Weights of a small image captioner: 101725 training examples.
Rows from block 4 of the text decoder, named by matrix and row number. Rows with one number belong to one neuron. Each number is 128 + 24 x the weight over its row's rms, rounded and kept within 0 to 255. All counts start at 0. After the name is the row's rms in percent of the matrix's.
# fc1: MLP up (decoder.blocks.4.mlp.fc1.weight, 512x128), inputs 0-63
# fc2: MLP down (decoder.blocks.4.mlp.fc2.weight, 128x512, transposed), outputs 0-63
fc1.113 105 [145 156 119 113 130 156 150 154 102  97 154 152 162 132 121  96  93 115 137 124  82 152 168  81 134 127 140 121 102 104 166 127 100 115 135 142 109  98 145 124 155 123 138 136 167 119 122 164 145 146  98 110 114  70 108  79 124 107 107 127 121 153 135 110]
fc2.113 100 [147 111 132 134 160 152 137 160 144  68 143 136 146 157 109 143 141 157 119  87 101 112 134 141 119 122 113 134 137  95 121 131 116 103 123 138 109 158  90 152 130  84 125 182 116 138 144 102 103  90 122 149 152 102 107 121 133 128 168 161 122 119 149 174]
fc1.114 104 [132 138 137 158  95 134 103 131 171  96 153 121 141 108  92  73 122 127 157 100 115 162 156  92 172  90 134 114  97 157 171 122 176 130 138 153  96 110 106 101 162 108 154 143 194  94 108 117 157 116 143 117 128 109 140 128 104 128 120  98 144 135 152 132]
fc2.114 104 [146 100 140 122 162 122 117 110  81 113 123 105 146 140 110 162 120 128  99 184 129 142 134 115 141 126 157 132 157 116 139 107 143 186  65 142 130 118 103 115 117 111 127 124 149 102 134 173 137 142 170  88 139 144 129  82 115 129 130 109 155 135 169 134]
fc1.115 116 [144 108 113 114 144 126 139 175 106 111 158 148 100 122 148  89 143 138 126 139 108 121 105 105 156 126 134 118 150 115 127 127 126 159 138 162 128 117 183 149 134 141 134 173 156 115  75 102 113 125 137 144 113  61 147 110 129 123  96 156 148 172  74 151]
fc2.115 110 [170 125 133 133 136  92 120 125 104 171 129 174 134 146 214 160 123 121 117 119 152  87 115 153  90 118  99  75 157 143 112 133  82 136 121 161  95 171 157 142 101 138 147 111 100 155  57 119 147 154  71 131 127 126 136 134 121 127 129 103 125 115 137 106]
fc1.116 095 [127 124 124 147 107 137 114 144 109 115 136  94 103 109 158  97 123 144 133 154 143 132 121 109 190  91 118  99 168 152  99  97 142 132 125 139 126 104 137 115 110 124 135 156  98 132 144 127 108 100 173 116 110 135 143 110  93  97 118 165 142 100 109 165]
fc2.116 093 [ 69 143 152 166 128 101 119 123 167 126 104 138 197 152 121 144 120 135 162 129 151 125 137 114 137 135 122  91 146 132 167 126 146 179 129 182 139 162  91 147 131 132 142  94 103 154 126 154 121 128 103 144 160 134 182 147 111 113 125 112 103 125 186 122]
fc1.117 100 [135 111 183  87  97 135 148 166  91 112 184 131 134 154 131 124  81 140 139 152 151 109 169 102 135 142 134 133 161 139  78 117 141 171 135 123 116 130 149  96 119 121 109 135  88 127 127 152  93 138  89 125  87  92 124 131 103 128 136 128 170 133 133 119]
fc2.117 102 [167 137 120 151  96  85 123 128 102 117 110 115 126  83 136 161 145 143  70 125 145 131 103  85 156 124 128 111  89 160 104 158 103 139 163 120 125 128 109  85 116 124 137 107 137 142 120 116 157 137 139 136 150 120 103 112 157 135 126 177 171 115 114 162]
fc1.118 100 [134 118 138 158 162 118 149  97 141 147 128 110 141 104 138  67 135  75 126 157 119 126 132  63 136 150 103 117 104  97 123 127 128 106 137 141 113 131 139 108 137 104 122  84 173 114 133  96 164 133 182 107 156  72 141 154 109 107 129 108 184 125 117 133]
fc2.118 092 [128 100 120 131  79 135 136  95 136 147 131 111 135 120 155 129 135 107 106 135  94 116 131 157 168 137 104 105 116 147  88 124  93  98 140 133 127 186 127 153 160 113 120  97 149 145 153 149 161 155 169 124 157 181 159 110 114 133 119 128 125 104 132 104]
fc1.119 097 [184 136 144 143 141 143 118 158 161 134 155 130 141 149 135 113 125 138 126  83 115 120 119 111 128 135 149 105 119 106 146 130 139 128 141 121 163 125 161  98 133 125  69 132 121 109 156 108 147 115 180 147 155 103 117  97 130 109 119  70 136 174 135 108]
fc2.119 089 [117 129 109 147 116  83 106 133 144 103  90  97 156 169  89 160 155 119 142 126 173  98  91 138 126 137 159 163 150 170 134 145 149 146 132 138 115 145 143 116 142 129 111 137 110 130 140 120 104 111 162 121 123 115 162 138 133 156  97 151 156 113 134 144]
fc1.120 101 [117 123  82 175 132 121 153 127 174 101 142 146 112 135 133  94 130 121 158 140 120 154 146  95 150 149 148  99 108 154 134 117 172 131 123 140 154  97 144 154 132 131  95 162 175 116 116 152 159 124 141 144 114 156  75 130 144 131 126  79 133 123 125 134]
fc2.120 085 [127 137 115 138  87 144 103 100 121 129 126 100 137 124 129 120 144 151 137 107 124 126 102 135 163 137 117 110 146 130 125 141 112 105 131 133  89 117 102  96 148 172 124 117 129 148 127 174 132 120 147 124 121 142 158 100 174 111 147 134 138 134 102 100]
fc1.121 096 [154 106 108 128 160 142 136 130 139 112 129 147  98 147 124 137 119  94 177 141 150  96 167  98 110 139 147 108  83  96 136  93 137 153 124 123 134 100 147 133 131  88 122 140 110 130 149 151 159  82 138 139 154 135 166 171 128 124 108 109 138 114 137 133]
fc2.121 089 [138 105 131 135  98 130 165  90 144 110  99 131 132 169 114 124 158 156  94 131 137 167  97 139 124 134 146 118 194 147 116 110  84 136 112 122 109 110 166 162 140 160 118 150 148 124 143 129 121 118 117 129 125 132 114 107 168  94 142 147 126 110  86 147]
fc1.122 108 [149 115 144 115 153 122 143 136 173 164 135 109 175 170 145  44 135 112 112 125 135 152 165 112 181 103 103 118 110 169 147 117 186 119 148 134 111  91 148 113 156 132 153 170 180 114 101 120 105 128 115 144 147  91 107 125 104 116 142 125 121 149 118 144]
fc2.122 107 [118 153 140 103 126 119  93  93 131  97 111 106 104 146 103 126 116 105 103 137  92 137 132 168 108  99 138 140 126 142  95 152  98 154 184 125 112 166  72  88 115 128 119 107 136 119 159 151 133 139 105 152 132 147 108 146 124 173 133  94 116 122 144 139]
fc1.123 103 [133  68 146 153 125 133 148 122 116 126 189  53 138 130 116  82 154 155 134 126 103 134 122 119 154  87  89 113 130 123 122 146 155 130  61 158 156 127 125 114 155 107 121 105 156 121 140 129 133 145 162 134 103 141 113 132 127 130  75 133 152 125 138 118]
fc2.123 101 [131  89 153 117 150 177 108 112 111 136 138 128  71 126 139 126 128 124 154 148 132  95 159 126 103 113 147 154 121 192 130 122 119 122 178 145 108 137 122 123 131 139 159 128 107 134 147 129 110 142 153 127 125 137 100 189 158 169 146 142 113 132 124  93]
fc1.124 103 [147 155 148  97  82  99 175 172 106 127 127 117 165 126 114 124 165 155 155 129 131 110 158 142 134 118 129 135  71 103 120 155 108  98  89 135 167  86 116 113 161 129  93  86 140  62  93  84 104 139 140 128 160 103 133 116 118 130 147 165 116  96 139 110]
fc2.124 096 [158 163 109 142 128 170 155 129 115 132  83 172 110 116 143 139  87 126 100 100 153 115 136 113 173 119 111 107 102 182 145 127 165 128 156 152 125 127 140 134 133 141 112 137 108 129 119  67  93  74 111 136 165 151 134 134 149 152  95 144  98 122  83 146]
fc1.125 109 [172  88 124  98 131 106 151 135 130 137 134 163 132 123 121  83 105 126 129 135 137 111 151 142 147 120 118 119 110 131 126 116 109 110 103 144 169 118 152 135 176 125 102 104 129 147 149  93 137 117 143 128 107  79 114  74 108 131 118 119 147 128 109  73]
fc2.125 109 [143 110 112 134 144 132 147 112  92 102 115 146 122 141 128 168 124 146 141 159 135  99 122 145 128 100 125 161  88 101 142 126 128 106 136 125 125 100 116 118 102 112  88 136 160 172  95 120 147 139 159 121 122 114 164 138 104 164 136 105 109 155 139 146]
fc1.126 112 [131 106 102 112 113 108 174 159 138  89 156 165 134 112 179  97 140 155 137 125  95 157 132  96 137  97 100 116 107 129 143 134 127 163 112 129 122 137 162 145 147 106  97  97 145 112  95 114 148 156 136 117 160 142 147  90 101 172  82 152  87 133 134 124]
fc2.126 106 [101 142 150 168 148 123 125 121 117 145 157 113 104 139 161 124 131 113 118 121 116 103 126 127 120 126 112 151  97 121 119 137 104 167 113 170 103 102 104 122 138 173  68 132 106 156 124 136 100 159  92 110 176 142 168  99 115 158 129 149 149 120  78 131]
fc1.127 098 [142 130 133  84 140 115 136 193  99  99 142 103  92 134  84 119 104  96 126 121 104 109 109 127 154  92 123 150 126 119 143 124 115 171 108 135 133  90 153 128 165 121  77 119 131 129 157 106 145 122  94 101 143 125 105 165 141 140 144 126 159 119  95 135]
fc2.127 097 [117 133 107  74  80 163 109 124  93 111 120 129  94 117 109 167 145 134 147 108 120 127 113 141 117 155 139 111 124 120 143 145 123 128 131  98 149  95  92 153 130 121 155 113 135 126 107 103 123 153 151 119  98  98 116  75 145 136 137 114 125  66 174  97]
fc1.128 092 [102 126 162 107 166 108 132 132 146 132 136 156 164 179 175  61 108  95 145 132 112 119 143 150 115 148 115 159 113 161 141 132 159 135 141 188 100 109 170 157 130 121 151 153 147  93  99 135 128  84 132 150 152  91 119 138 114 132 130 158 106 137  95 132]
fc2.128 097 [118 159 154 166 153 134 102 117 146 124 132 128  87 123 134 109 107 140 129 117 157 147 109 101 110 107 157 123 147 168 142 140 161 127 120 123 163 156 155 113 125 125  98 127 141 136 166 129 161 115 154 155 132 124  81 132 104 138 134 140 179 135  94 172]
fc1.129 103 [146 119 137 136 104 126 129 112 103 117 194 140 122 128 167 139 110 132 109 167 148 124 121 120 152  77  99 125 150 126 118 102 129 154 105 131 102 115 161 129 142 106 127 140 130 127 149 144 126 161 143 123 126 163 127 165 121 146 123 151 142 135  81 132]
fc2.129 103 [109 116 139 142 140 134 159 145 138 135 117  78 126 155 120 108 137 114 100 148 137 115 152 134 190 132 107 135  94 147 121  95 136 157 131 130 118 118 125 127 153 125 148 144 103 132 114 154 114 165 163 164 128  83 145 135 122 129  86  78  88 139 146 126]
fc1.130 089 [224 113 124 124 129 138 119 131 138 132 143 133 160 161 101 146 104 102 133 154 139 125 114 173 160  55 118 106 130 105 144 103 140 170 127 149 131 138 143 106 116  89 140 160 116 131 131 112 141  93  90  89 148 117 159 163 134 144 112 121 119 155 101 132]
fc2.130 092 [111 131 104 124 181 155 113 110 101 148  98 155 132  98 162 114 132 177 123 130 148 139 129  94 128 145 132 124 117 124 131 162 105 171 176 111 125 137 156 181 134 138  96 135 130  93 141  73 113 107 170 136 133 135 120 123 112  96 106 163 143 134 124  91]
fc1.131 100 [118 123 118  96 106 135 102 141 104  98 153  97 127 144 109  82 155 129 161 115  62 149 123 137 112 120 125 146 120 125 131 139 153 155 125 133 131 123 131 122 136 124 124  92 107 109 111 115 144 131 124 107 113  97 138 110 103 146 141 101 160 124 146 148]
fc2.131 098 [110 124 126 174 132 116 168 129 133 148  82  71 131 116 141 112 163  90 152 132 175 124 113 132  93 138 105  99 142 134 154 147 112 118 149 162 121 131 127 134 128 125 116 114 124 182 124 114 130 142 153 180  95  79 133  81 149  93 144 136 140 147 110 155]
fc1.132 103 [149  82 153 151 146 112 135 130  84 110 137 117 151 133 135 138 158 119 133 113  87 127 137 114 149 149 117 128 100 150 108 115 125  79  91 155 127  92 122 130 141 139 158 148 149 110 128 127 130  97 166 146 133 120 163 101  93 106 133 149 173  82 166  86]
fc2.132 100 [ 93 115 110 103  96 130 132 114 135 133 125  96 123  98 155 142 140 146 119  97 154 164  78 123 138 122  91 130 141 163 153 124 124 163 157 137 152 126 155 137 139 134 142 159 151 115 145 108 124 137 107 134 105 137 136 188 164 164 127 135 115 133 160 137]
fc1.133 093 [107 110 119 140 117 144 143 166 131  92 151 126 123 121 107 107 143 171 121 115 137 114 125 124 165 129 144 112 150 126 133  92 153 157 161 149 112 143 164  73 147 115 128 130 141 155 105 141 151 125 103 115 164  97 152 144  83 125  73 129 175 128 153 149]
fc2.133 095 [141 139 131 112 142 137  86 153 141 131 154 106 128 179 166 169 118 126 132 146 103 123 165 163 145  97 118 148 173 140 120 126 126 116 115 123 130 147 119 126 119 161  98  73 140 159 147 110 125 172 109  92 194 139 155 137 125 191 177 144 118 153  93 149]
fc1.134 095 [136 150 135 142 153 123 154 159 122 149 153 121 125 126 126 114 159 141 149 150 153 104 147 127 101 161 148 109  91 143 167 137 151 102  98 127 123 141 131 111 139  73 143 142 104 127 162 116 145  98 158 141 105 119 168 132 129 170 108 122 120 168 124 152]
fc2.134 091 [172 105 138 140 133 134 134 100 146 123 124 122 148 147  79 136  89 106 112 109 142 134 117 124 148 131 122 186 156 128 108 107 129 109 105  83 134 107 164  83 144 134 103 100  99 107 163 144 114 114 148 149 118 108  57 151 110 117  96 141  84 117 121 141]
fc1.135 114 [168 130 137 147 142 101 150 123 196 138 159 128 143 164 169 124 144 117 150 115 127 119 128 126 139 169 113 101 134 177 157 102  99  98 132 137 108 123 127  81 137  99 127 148 153 122 115 144 134  86 128 141 100 146 123 129 129  88 140 117 112 148 135 116]
fc2.135 110 [146 136  92 106 139 125 130  95 151 163 119 134  95 156 152 157 179 146 127 125 102  95 113 115 124 136  86 142 148 109 143 150 140 131 178 150 165 151 110 142 142 145 111  72 132 124 130 139 203 142 115 163  92 154 149 148 103 102 105 173 161 101 116 115]
fc1.136 087 [174 101 131 142 151 152 141 174 108  99 143 122 145 159 132 163 169 109 163 133 149 164 121 135 142  97 161  94 139 121 127  72  69 136 129  91 134 104 149 114 155 120 110 153  97 145 160 117 158 108 169 154 125  98 130 131 119  94 129 126 136 126 124 134]
fc2.136 092 [103 133  86 102 137 140 103 136 172 150 143 173 141 119  96  93  90 105 115 136 102 123 137 135 125 110  90 170 156 126 123 216 137 130 107 157 163 156 119 134 117 107 118 111 125 112 128 125 108 132 157  96 145 126 144 113 114 129 107 100 110 146 153 159]
fc1.137 094 [138 126 183 127 145 102 175 139 153 116 163 137 125 124 123  77 121 153 140  59  87 133 127 124 138  99 146 105 114 151 169 137 108 125 143 199 148 126 147 128 130 126  93 128 132 130 121  94 151 112 160 112 118  91 118 129 104 115 123 113 190 119 145 101]
fc2.137 091 [104 158 129  81 122 133 123 116 179 141 120 155 120 150 133 128 135 123 113 147 141 136 135 185 112 110 136 110 148 134 103 140 113 116 137 129 130 120  95 106 117 141 120 156 100 123 194 165 108 153 125 147 110 150 149 169 111 126 137 133 128  90 142 129]