python train.py --encoder_arch="mobilenet_v1" --model="image captioner" --dataset="regions of photos with short descriptions (Visual Genome)" --train_examples=101725 --image_size=48 --crop_scale_min=1 --horizontal_flip=true --color_jitter=0.1 --tokenizer="word" --vocab_size=6471 --encoder_norm="batchnorm" --encoder_activation="mish" --encoder_depths=[4, 7, 4] --encoder_kernel_size=3 --encoder_stem="deep" --encoder_widths=[48, 64, 96] --fusion="prefix" --label_smoothing=0.05 --decoder_width=128 --decoder_layers=8 --decoder_norm="rmsnorm" --decoder_norm_position="sandwich" --decoder_activation="gelu" --decoder_mlp_ratio=4 --decoder_head_dim=32 --decoder_fused_qkv=false --decoder_bias="none" --decoder_qk_norm=false --decoder_parallel_block=false --decoder_inner_norm=false --decoder_positions="learned" --decoder_prefix_bidirectional=true --decoder_connector="mlp" --decoder_tie_embeddings=false --init="trunc_normal_002" --optimizer="adamw" --lr=0.0021 --beta1=0.9 --beta2=0.99 --eps=1e-08 --grad_clip=1.0 --steps=27300 --batch_size=128 --epochs=34.4 --lr_schedule="cosine" --final_lr_fraction=0 --warmup_steps=1360 --weight_decay=0.2
Rows from block 3 of the text decoder of a small image captioner, named by matrix and row number. Rows with one number belong to one neuron. Each number is 200 + 30 x the weight over its row's rms, rounded and kept within 0 to 999. All counts start at 0. After the name is the row's rms in percent of the matrix's.
After each neuron's rows are labels from the 100 texts, of 14976, where the neuron reaches its highest value: "tokens" is the input token at the peak. Only what is clearly more common there than usual is listed. The data: regions of photos with short descriptions (Visual Genome). In brackets: how many of the 100.
# fc1: MLP up (decoder.blocks.3.mlp.fc1.weight, 512x128), inputs 64-127
# fc2: MLP down (decoder.blocks.3.mlp.fc2.weight, 128x512, transposed), outputs 64-127

fc1.302,088,208,185,137,129,188,191,205,167,217,220,229,238,211,162,205,241,156,213,193,235,180,187,264,240,242,211,150,221,223,217,205,220,169,160,190,251,253,200,208,193,207,188,127,246,185,179,152,242,189,237,170,195,167,202,238,229,227,196,229,208,247,183,214,221
fc2.302,087,286,200,237,237,204,214,181,211,226,264,188,163,158,205,219,225,232,191,190,193,217,251,207,252,144,202,255,181,213,178,176,230,256,201,191,174,202,189,156,186,186,250,199,201,172,177,145,225,205,215,212,180,217,210,148,203,154,172,216,240,185,178,143,186
tokens: "the" (46); "in" (16); "a" (14); "of" (8)

fc1.92,093,198,161,209,173,252,196,218,188,238,176,209,188,183,261,173,215,230,221,225,203,230,189,198,164,176,176,279,230,194,184,265,204,175,181,180,219,212,253,123,188,236,183,154,180,179,218,190,192,185,131,216,189,220,202,193,184,177,191,201,224,236,255,161,200
fc2.92,092,197,226,183,173,231,155,172,143,218,211,195,145,236,138,227,177,207,217,177,187,154,130,200,212,219,229,241,193,170,163,173,176,217,184,228,205,212,171,163,197,188,172,201,238,241,203,243,200,236,181,154,233,207,183,177,203,218,217,235,209,177,164,176,138
tokens: "has" (12); "air" (11); "with" (10)

fc1.205,110,247,177,203,168,161,209,197,203,166,191,181,251,205,179,192,263,218,224,224,220,213,185,177,234,189,211,158,234,186,246,208,253,190,131,169,259,237,211,182,249,219,249,185,185,227,217,165,169,204,193,221,234,240,193,155,197,207,236,166,196,202,209,178,152
fc2.205,109,203,236,219,201,216,223,219,185,241,185,223,204,241,130,184,191,167,193,232,220,212,186,191,155,182,201,200,182,216,187,188,194,249,249,258,237,172,155,161,161,206,194,226,166,174,143,231,152,173,213,179,172,225,227,182,152,244,231,247,147,168,216,232,183
tokens: "of" (15); "and" (9)

fc1.187,121,160,192,196,191,187,218,205,162,143,219,210,256,235,208,181,219,216,233,209,176,216,224,236,221,144,189,263,236,211,213,172,222,204,173,149,222,257,208,198,214,251,250,146,165,242,242,216,209,254,166,217,195,225,204,157,239,199,255,190,195,270,243,200,219
fc2.187,124,216,232,164,252,224,191,157,164,226,142,225,168,170,184,217,198,176,170,187,241,175,181,184,199,203,152,168,189,178,208,195,126,207,208,198,200,177,218,224,185,193,132,208,191,173,193,205,179,174,200,161,195,225,198,170,167,245,208,182,282,154,203,211,242
tokens: "has" (91)

fc1.478,100,195,176,175,130,184,173,209,151,237,191,276,223,174,181,221,242,160,215,237,235,197,217,226,163,215,139,209,252,246,228,208,208,213,192,154,230,242,200,202,154,183,200,191,211,216,182,153,204,239,219,193,187,182,167,182,222,237,204,170,220,179,230,178,241
fc2.478,109,155,201,229,199,156,201,184,230,167,194,206,184,152,164,162,215,202,197,205,248,190,208,231,223,216,176,199,237,230,237,162,219,207,227,197,239,206,248,160,201,186,172,154,218,248,197,200,254,225,228,190,207,270,164,187,224,181,223,254,182,229,215,220,188
tokens: "." (47); "of" (16); "and" (15)

fc1.129,096,235,141,221,152,218,233,212,173,174,133,223,229,204,219,144,209,118,170,201,174,226,148,176,217,224,207,177,215,259,170,185,216,209,178,173,199,170,248,245,185,184,217,212,183,198,167,152,242,212,223,185,197,228,186,164,210,199,232,149,226,212,221,168,246
fc2.129,109,238,211,253,172,253,197,169,193,203,245,147,143,267,168,215,202,219,204,205,212,212,179,205,174,200,216,184,213,220,239,159,191,204,235,195,215,181,204,167,233,211,257,217,205,261,159,200,142,199,209,254,186,230,231,165,180,173,170,163,219,211,214,205,215
tokens: "." (56); "leaves" (8)

fc1.124,105,231,199,190,217,196,196,221,159,234,172,246,179,153,201,207,246,132,173,197,192,178,218,263,214,146,177,215,209,233,153,188,217,146,170,189,181,215,189,228,243,200,165,205,194,275,186,184,212,202,210,139,185,178,172,213,205,221,210,193,259,241,227,147,198
fc2.124,100,145,235,204,192,221,189,172,226,212,250,237,215,153,224,175,173,191,152,229,189,154,171,131,158,165,149,192,196,229,219,142,249,218,208,186,209,177,226,166,241,220,238,178,192,184,198,127,163,236,214,175,201,193,151,190,189,235,175,163,182,216,208,183,195
tokens: "." (85)

fc1.68,103,191,153,178,165,196,187,287,212,264,188,206,235,199,259,183,181,199,211,241,159,193,166,254,196,209,199,236,195,257,150,218,227,160,204,163,177,204,209,220,200,209,196,167,211,232,176,188,214,163,176,198,222,187,170,166,218,201,214,156,255,284,159,147,182
fc2.68,103,149,181,263,178,150,217,178,218,216,201,204,193,230,185,170,222,224,191,202,185,222,176,235,245,191,234,184,222,267,210,231,189,236,208,230,227,207,212,200,203,190,164,221,173,203,156,172,199,173,206,228,141,220,164,229,205,195,185,251,157,168,217,176,206
tokens: "street" (26); "black" (13)

fc1.359,108,166,210,249,183,132,223,196,161,148,210,228,213,194,198,155,224,232,225,222,148,207,158,256,191,173,243,243,213,235,209,173,193,199,205,188,203,240,176,227,249,218,224,211,177,229,220,179,175,205,208,208,220,248,175,209,158,209,210,187,187,196,214,187,208
fc2.359,110,175,193,254,208,200,181,207,231,183,182,212,174,190,178,228,174,170,174,155,219,208,174,212,193,205,226,203,190,194,190,212,159,210,244,160,186,230,159,199,196,254,181,198,188,207,154,212,185,186,174,222,203,245,235,222,175,201,223,212,205,219,190,256,219
tokens: "has" (46); "and" (39)

fc1.283,090,224,194,192,161,175,180,205,185,198,183,244,192,185,124,203,245,192,210,219,247,171,202,229,188,153,233,196,221,225,227,127,189,96,187,224,223,187,189,195,209,187,203,218,229,188,174,217,213,204,167,173,194,191,205,213,239,218,187,177,206,215,161,195,239
fc2.283,093,188,219,248,158,241,171,220,168,198,272,229,214,157,221,193,194,211,193,214,168,144,185,158,197,212,190,197,232,184,121,232,238,228,209,231,226,183,200,251,181,219,236,178,222,196,243,257,169,249,205,222,166,229,215,253,193,199,229,209,191,190,224,170,248
tokens: "." (12); "trees" (7)

fc1.511,089,215,174,242,183,227,225,177,147,151,177,191,233,268,248,161,244,194,193,212,181,212,186,181,168,196,207,204,222,214,192,190,177,201,232,186,211,257,217,185,213,188,230,226,192,189,219,159,168,184,166,210,217,245,195,143,141,193,158,156,173,249,275,190,219
fc2.511,091,177,190,240,163,223,208,174,238,193,171,174,176,158,168,181,185,176,196,170,193,174,235,178,265,204,180,174,188,179,214,250,203,192,215,223,263,205,160,243,169,169,154,150,199,219,215,266,142,173,258,194,240,214,190,202,209,177,218,210,186,226,174,187,194
tokens: "with" (32); "has" (27)

fc1.341,106,226,165,143,170,159,236,202,202,167,182,165,223,198,200,176,211,228,127,206,184,211,241,235,194,193,189,238,213,253,202,190,248,169,168,216,234,185,236,197,248,207,263,210,198,207,172,225,216,179,209,174,198,236,141,146,168,176,189,171,188,168,216,124,260
fc2.341,106,160,213,193,223,202,185,157,177,176,228,183,209,215,130,233,169,203,215,199,189,235,244,196,198,168,196,144,188,176,175,211,211,222,242,164,221,199,201,174,267,243,216,143,228,216,184,205,193,212,241,183,213,184,243,162,184,159,159,168,213,153,195,195,260
tokens: "people" (31); "have" (21); "trees" (9)

fc1.298,095,184,162,215,155,166,186,263,191,235,207,190,220,210,276,162,208,208,209,241,183,165,173,247,218,190,188,166,209,209,203,203,157,200,198,204,219,271,203,217,201,164,174,155,173,202,208,179,170,195,232,241,229,137,191,192,224,246,172,140,254,234,203,197,161
fc2.298,099,273,162,167,161,196,182,274,196,182,206,195,169,145,183,177,177,202,190,183,209,172,223,183,170,247,178,162,211,223,188,191,213,209,201,203,159,201,191,212,186,232,177,180,212,174,187,178,148,224,229,222,200,164,208,200,137,152,184,243,149,229,219,172,219
tokens: "street" (24); "with" (12); "traffic" (7)

fc1.504,107,139,197,208,169,208,229,222,205,202,195,231,220,179,207,210,227,217,215,240,209,182,236,251,169,195,181,206,206,226,226,131,171,137,149,194,219,230,225,179,193,218,205,174,200,224,127,234,195,158,202,208,220,216,181,184,222,197,230,197,221,204,232,191,192
fc2.504,102,211,165,193,203,237,176,169,135,189,183,199,178,201,184,150,189,207,195,155,179,183,170,155,153,230,177,204,173,193,233,226,201,191,208,146,234,193,238,237,216,193,243,214,190,180,160,242,206,226,222,245,233,191,257,220,194,196,179,198,184,216,203,192,151
tokens: "people" (11); "are" (7)

fc1.280,096,281,199,238,145,210,254,221,136,222,204,215,239,215,254,165,189,158,196,198,221,207,182,185,209,174,224,213,202,194,195,196,202,216,185,169,213,206,234,237,205,200,186,193,224,272,176,218,184,192,163,224,202,193,182,188,207,258,186,200,247,173,227,168,197
fc2.280,110,204,171,183,183,184,170,171,202,211,230,219,218,186,195,173,173,186,252,209,192,235,224,183,169,205,194,220,167,226,212,151,155,170,218,220,149,141,254,234,243,153,205,199,207,177,179,216,212,195,230,167,221,269,186,168,205,193,171,238,174,238,188,204,203
tokens: "with" (23); "and" (18); "scarf" (8)

fc1.186,093,157,199,237,160,203,175,190,191,203,181,192,219,191,181,149,180,184,185,226,209,184,189,258,183,146,224,214,220,234,236,164,178,203,175,226,205,169,202,193,213,228,170,155,251,180,194,144,183,246,171,222,206,151,141,191,240,217,228,136,207,216,144,191,184
fc2.186,096,278,182,167,256,193,192,197,203,225,216,155,166,211,198,194,206,182,172,189,220,197,212,189,184,210,212,199,199,211,194,200,245,243,224,223,232,190,230,200,171,203,238,180,254,205,187,125,172,179,227,180,208,169,183,221,140,195,188,205,173,229,196,192,178
tokens: "street" (17); "stop" (16); "the" (13); "and" (9)

fc1.147,090,229,153,154,164,163,188,140,176,242,165,192,255,208,228,237,175,146,209,210,230,207,229,188,229,174,173,181,246,223,198,214,178,189,196,197,196,163,225,227,213,237,189,228,175,194,135,160,194,218,241,131,225,176,170,210,203,207,196,182,216,236,132,137,171
fc2.147,086,224,201,164,248,181,200,219,186,189,201,221,233,184,208,237,209,230,157,180,142,231,229,210,188,222,164,230,216,224,176,214,214,190,163,186,228,209,161,171,128,196,196,185,187,198,223,232,209,162,226,211,253,188,196,222,154,180,273,246,184,206,164,191,222
tokens: "of" (48)

fc1.51,105,204,156,169,167,167,230,222,187,156,132,251,161,149,175,214,191,225,159,207,227,168,232,228,211,166,175,255,196,216,208,236,245,202,182,194,244,253,252,158,226,177,170,217,174,207,172,205,209,197,217,181,224,214,157,164,119,210,205,211,168,213,235,180,264
fc2.51,096,149,189,170,189,212,207,196,198,192,228,188,190,187,162,203,157,194,163,193,193,194,228,216,200,192,192,244,198,230,152,181,227,218,283,247,224,176,234,180,251,178,201,175,230,170,202,236,184,218,219,178,189,177,239,147,189,180,226,205,231,246,232,206,217
tokens: "people" (9)

fc1.269,111,158,189,211,190,172,241,197,141,217,198,205,211,210,148,209,238,215,227,210,156,202,212,227,225,186,169,234,237,180,247,156,209,233,188,214,203,245,207,223,214,255,203,194,167,283,204,166,246,200,154,187,229,234,156,198,207,244,140,181,194,206,220,164,188
fc2.269,117,209,207,214,208,266,172,199,217,206,202,181,261,248,213,155,182,219,249,203,207,238,183,161,200,214,201,187,186,194,160,194,174,198,190,223,201,187,214,232,190,160,128,224,141,161,170,246,208,184,165,224,220,174,210,241,181,188,197,194,231,195,189,214,235
tokens: "has" (60); "have" (8); "wears" (7)

fc1.0,099,182,157,232,194,251,185,199,161,203,181,238,154,213,231,201,246,169,204,258,171,174,168,228,156,202,191,235,209,279,197,209,165,188,219,208,165,216,178,217,224,192,200,160,216,220,187,177,231,205,164,153,189,171,151,172,209,227,188,189,227,192,239,233,174
fc2.0,091,208,181,189,200,224,255,188,213,185,166,153,245,221,195,183,271,192,190,177,203,222,155,198,180,211,232,166,169,171,243,187,183,202,183,169,243,239,214,178,253,233,216,230,241,207,182,196,296,208,212,228,204,266,194,196,236,250,174,192,229,181,178,194,245
tokens: "." (29); "the" (17); "young" (10); "air" (9)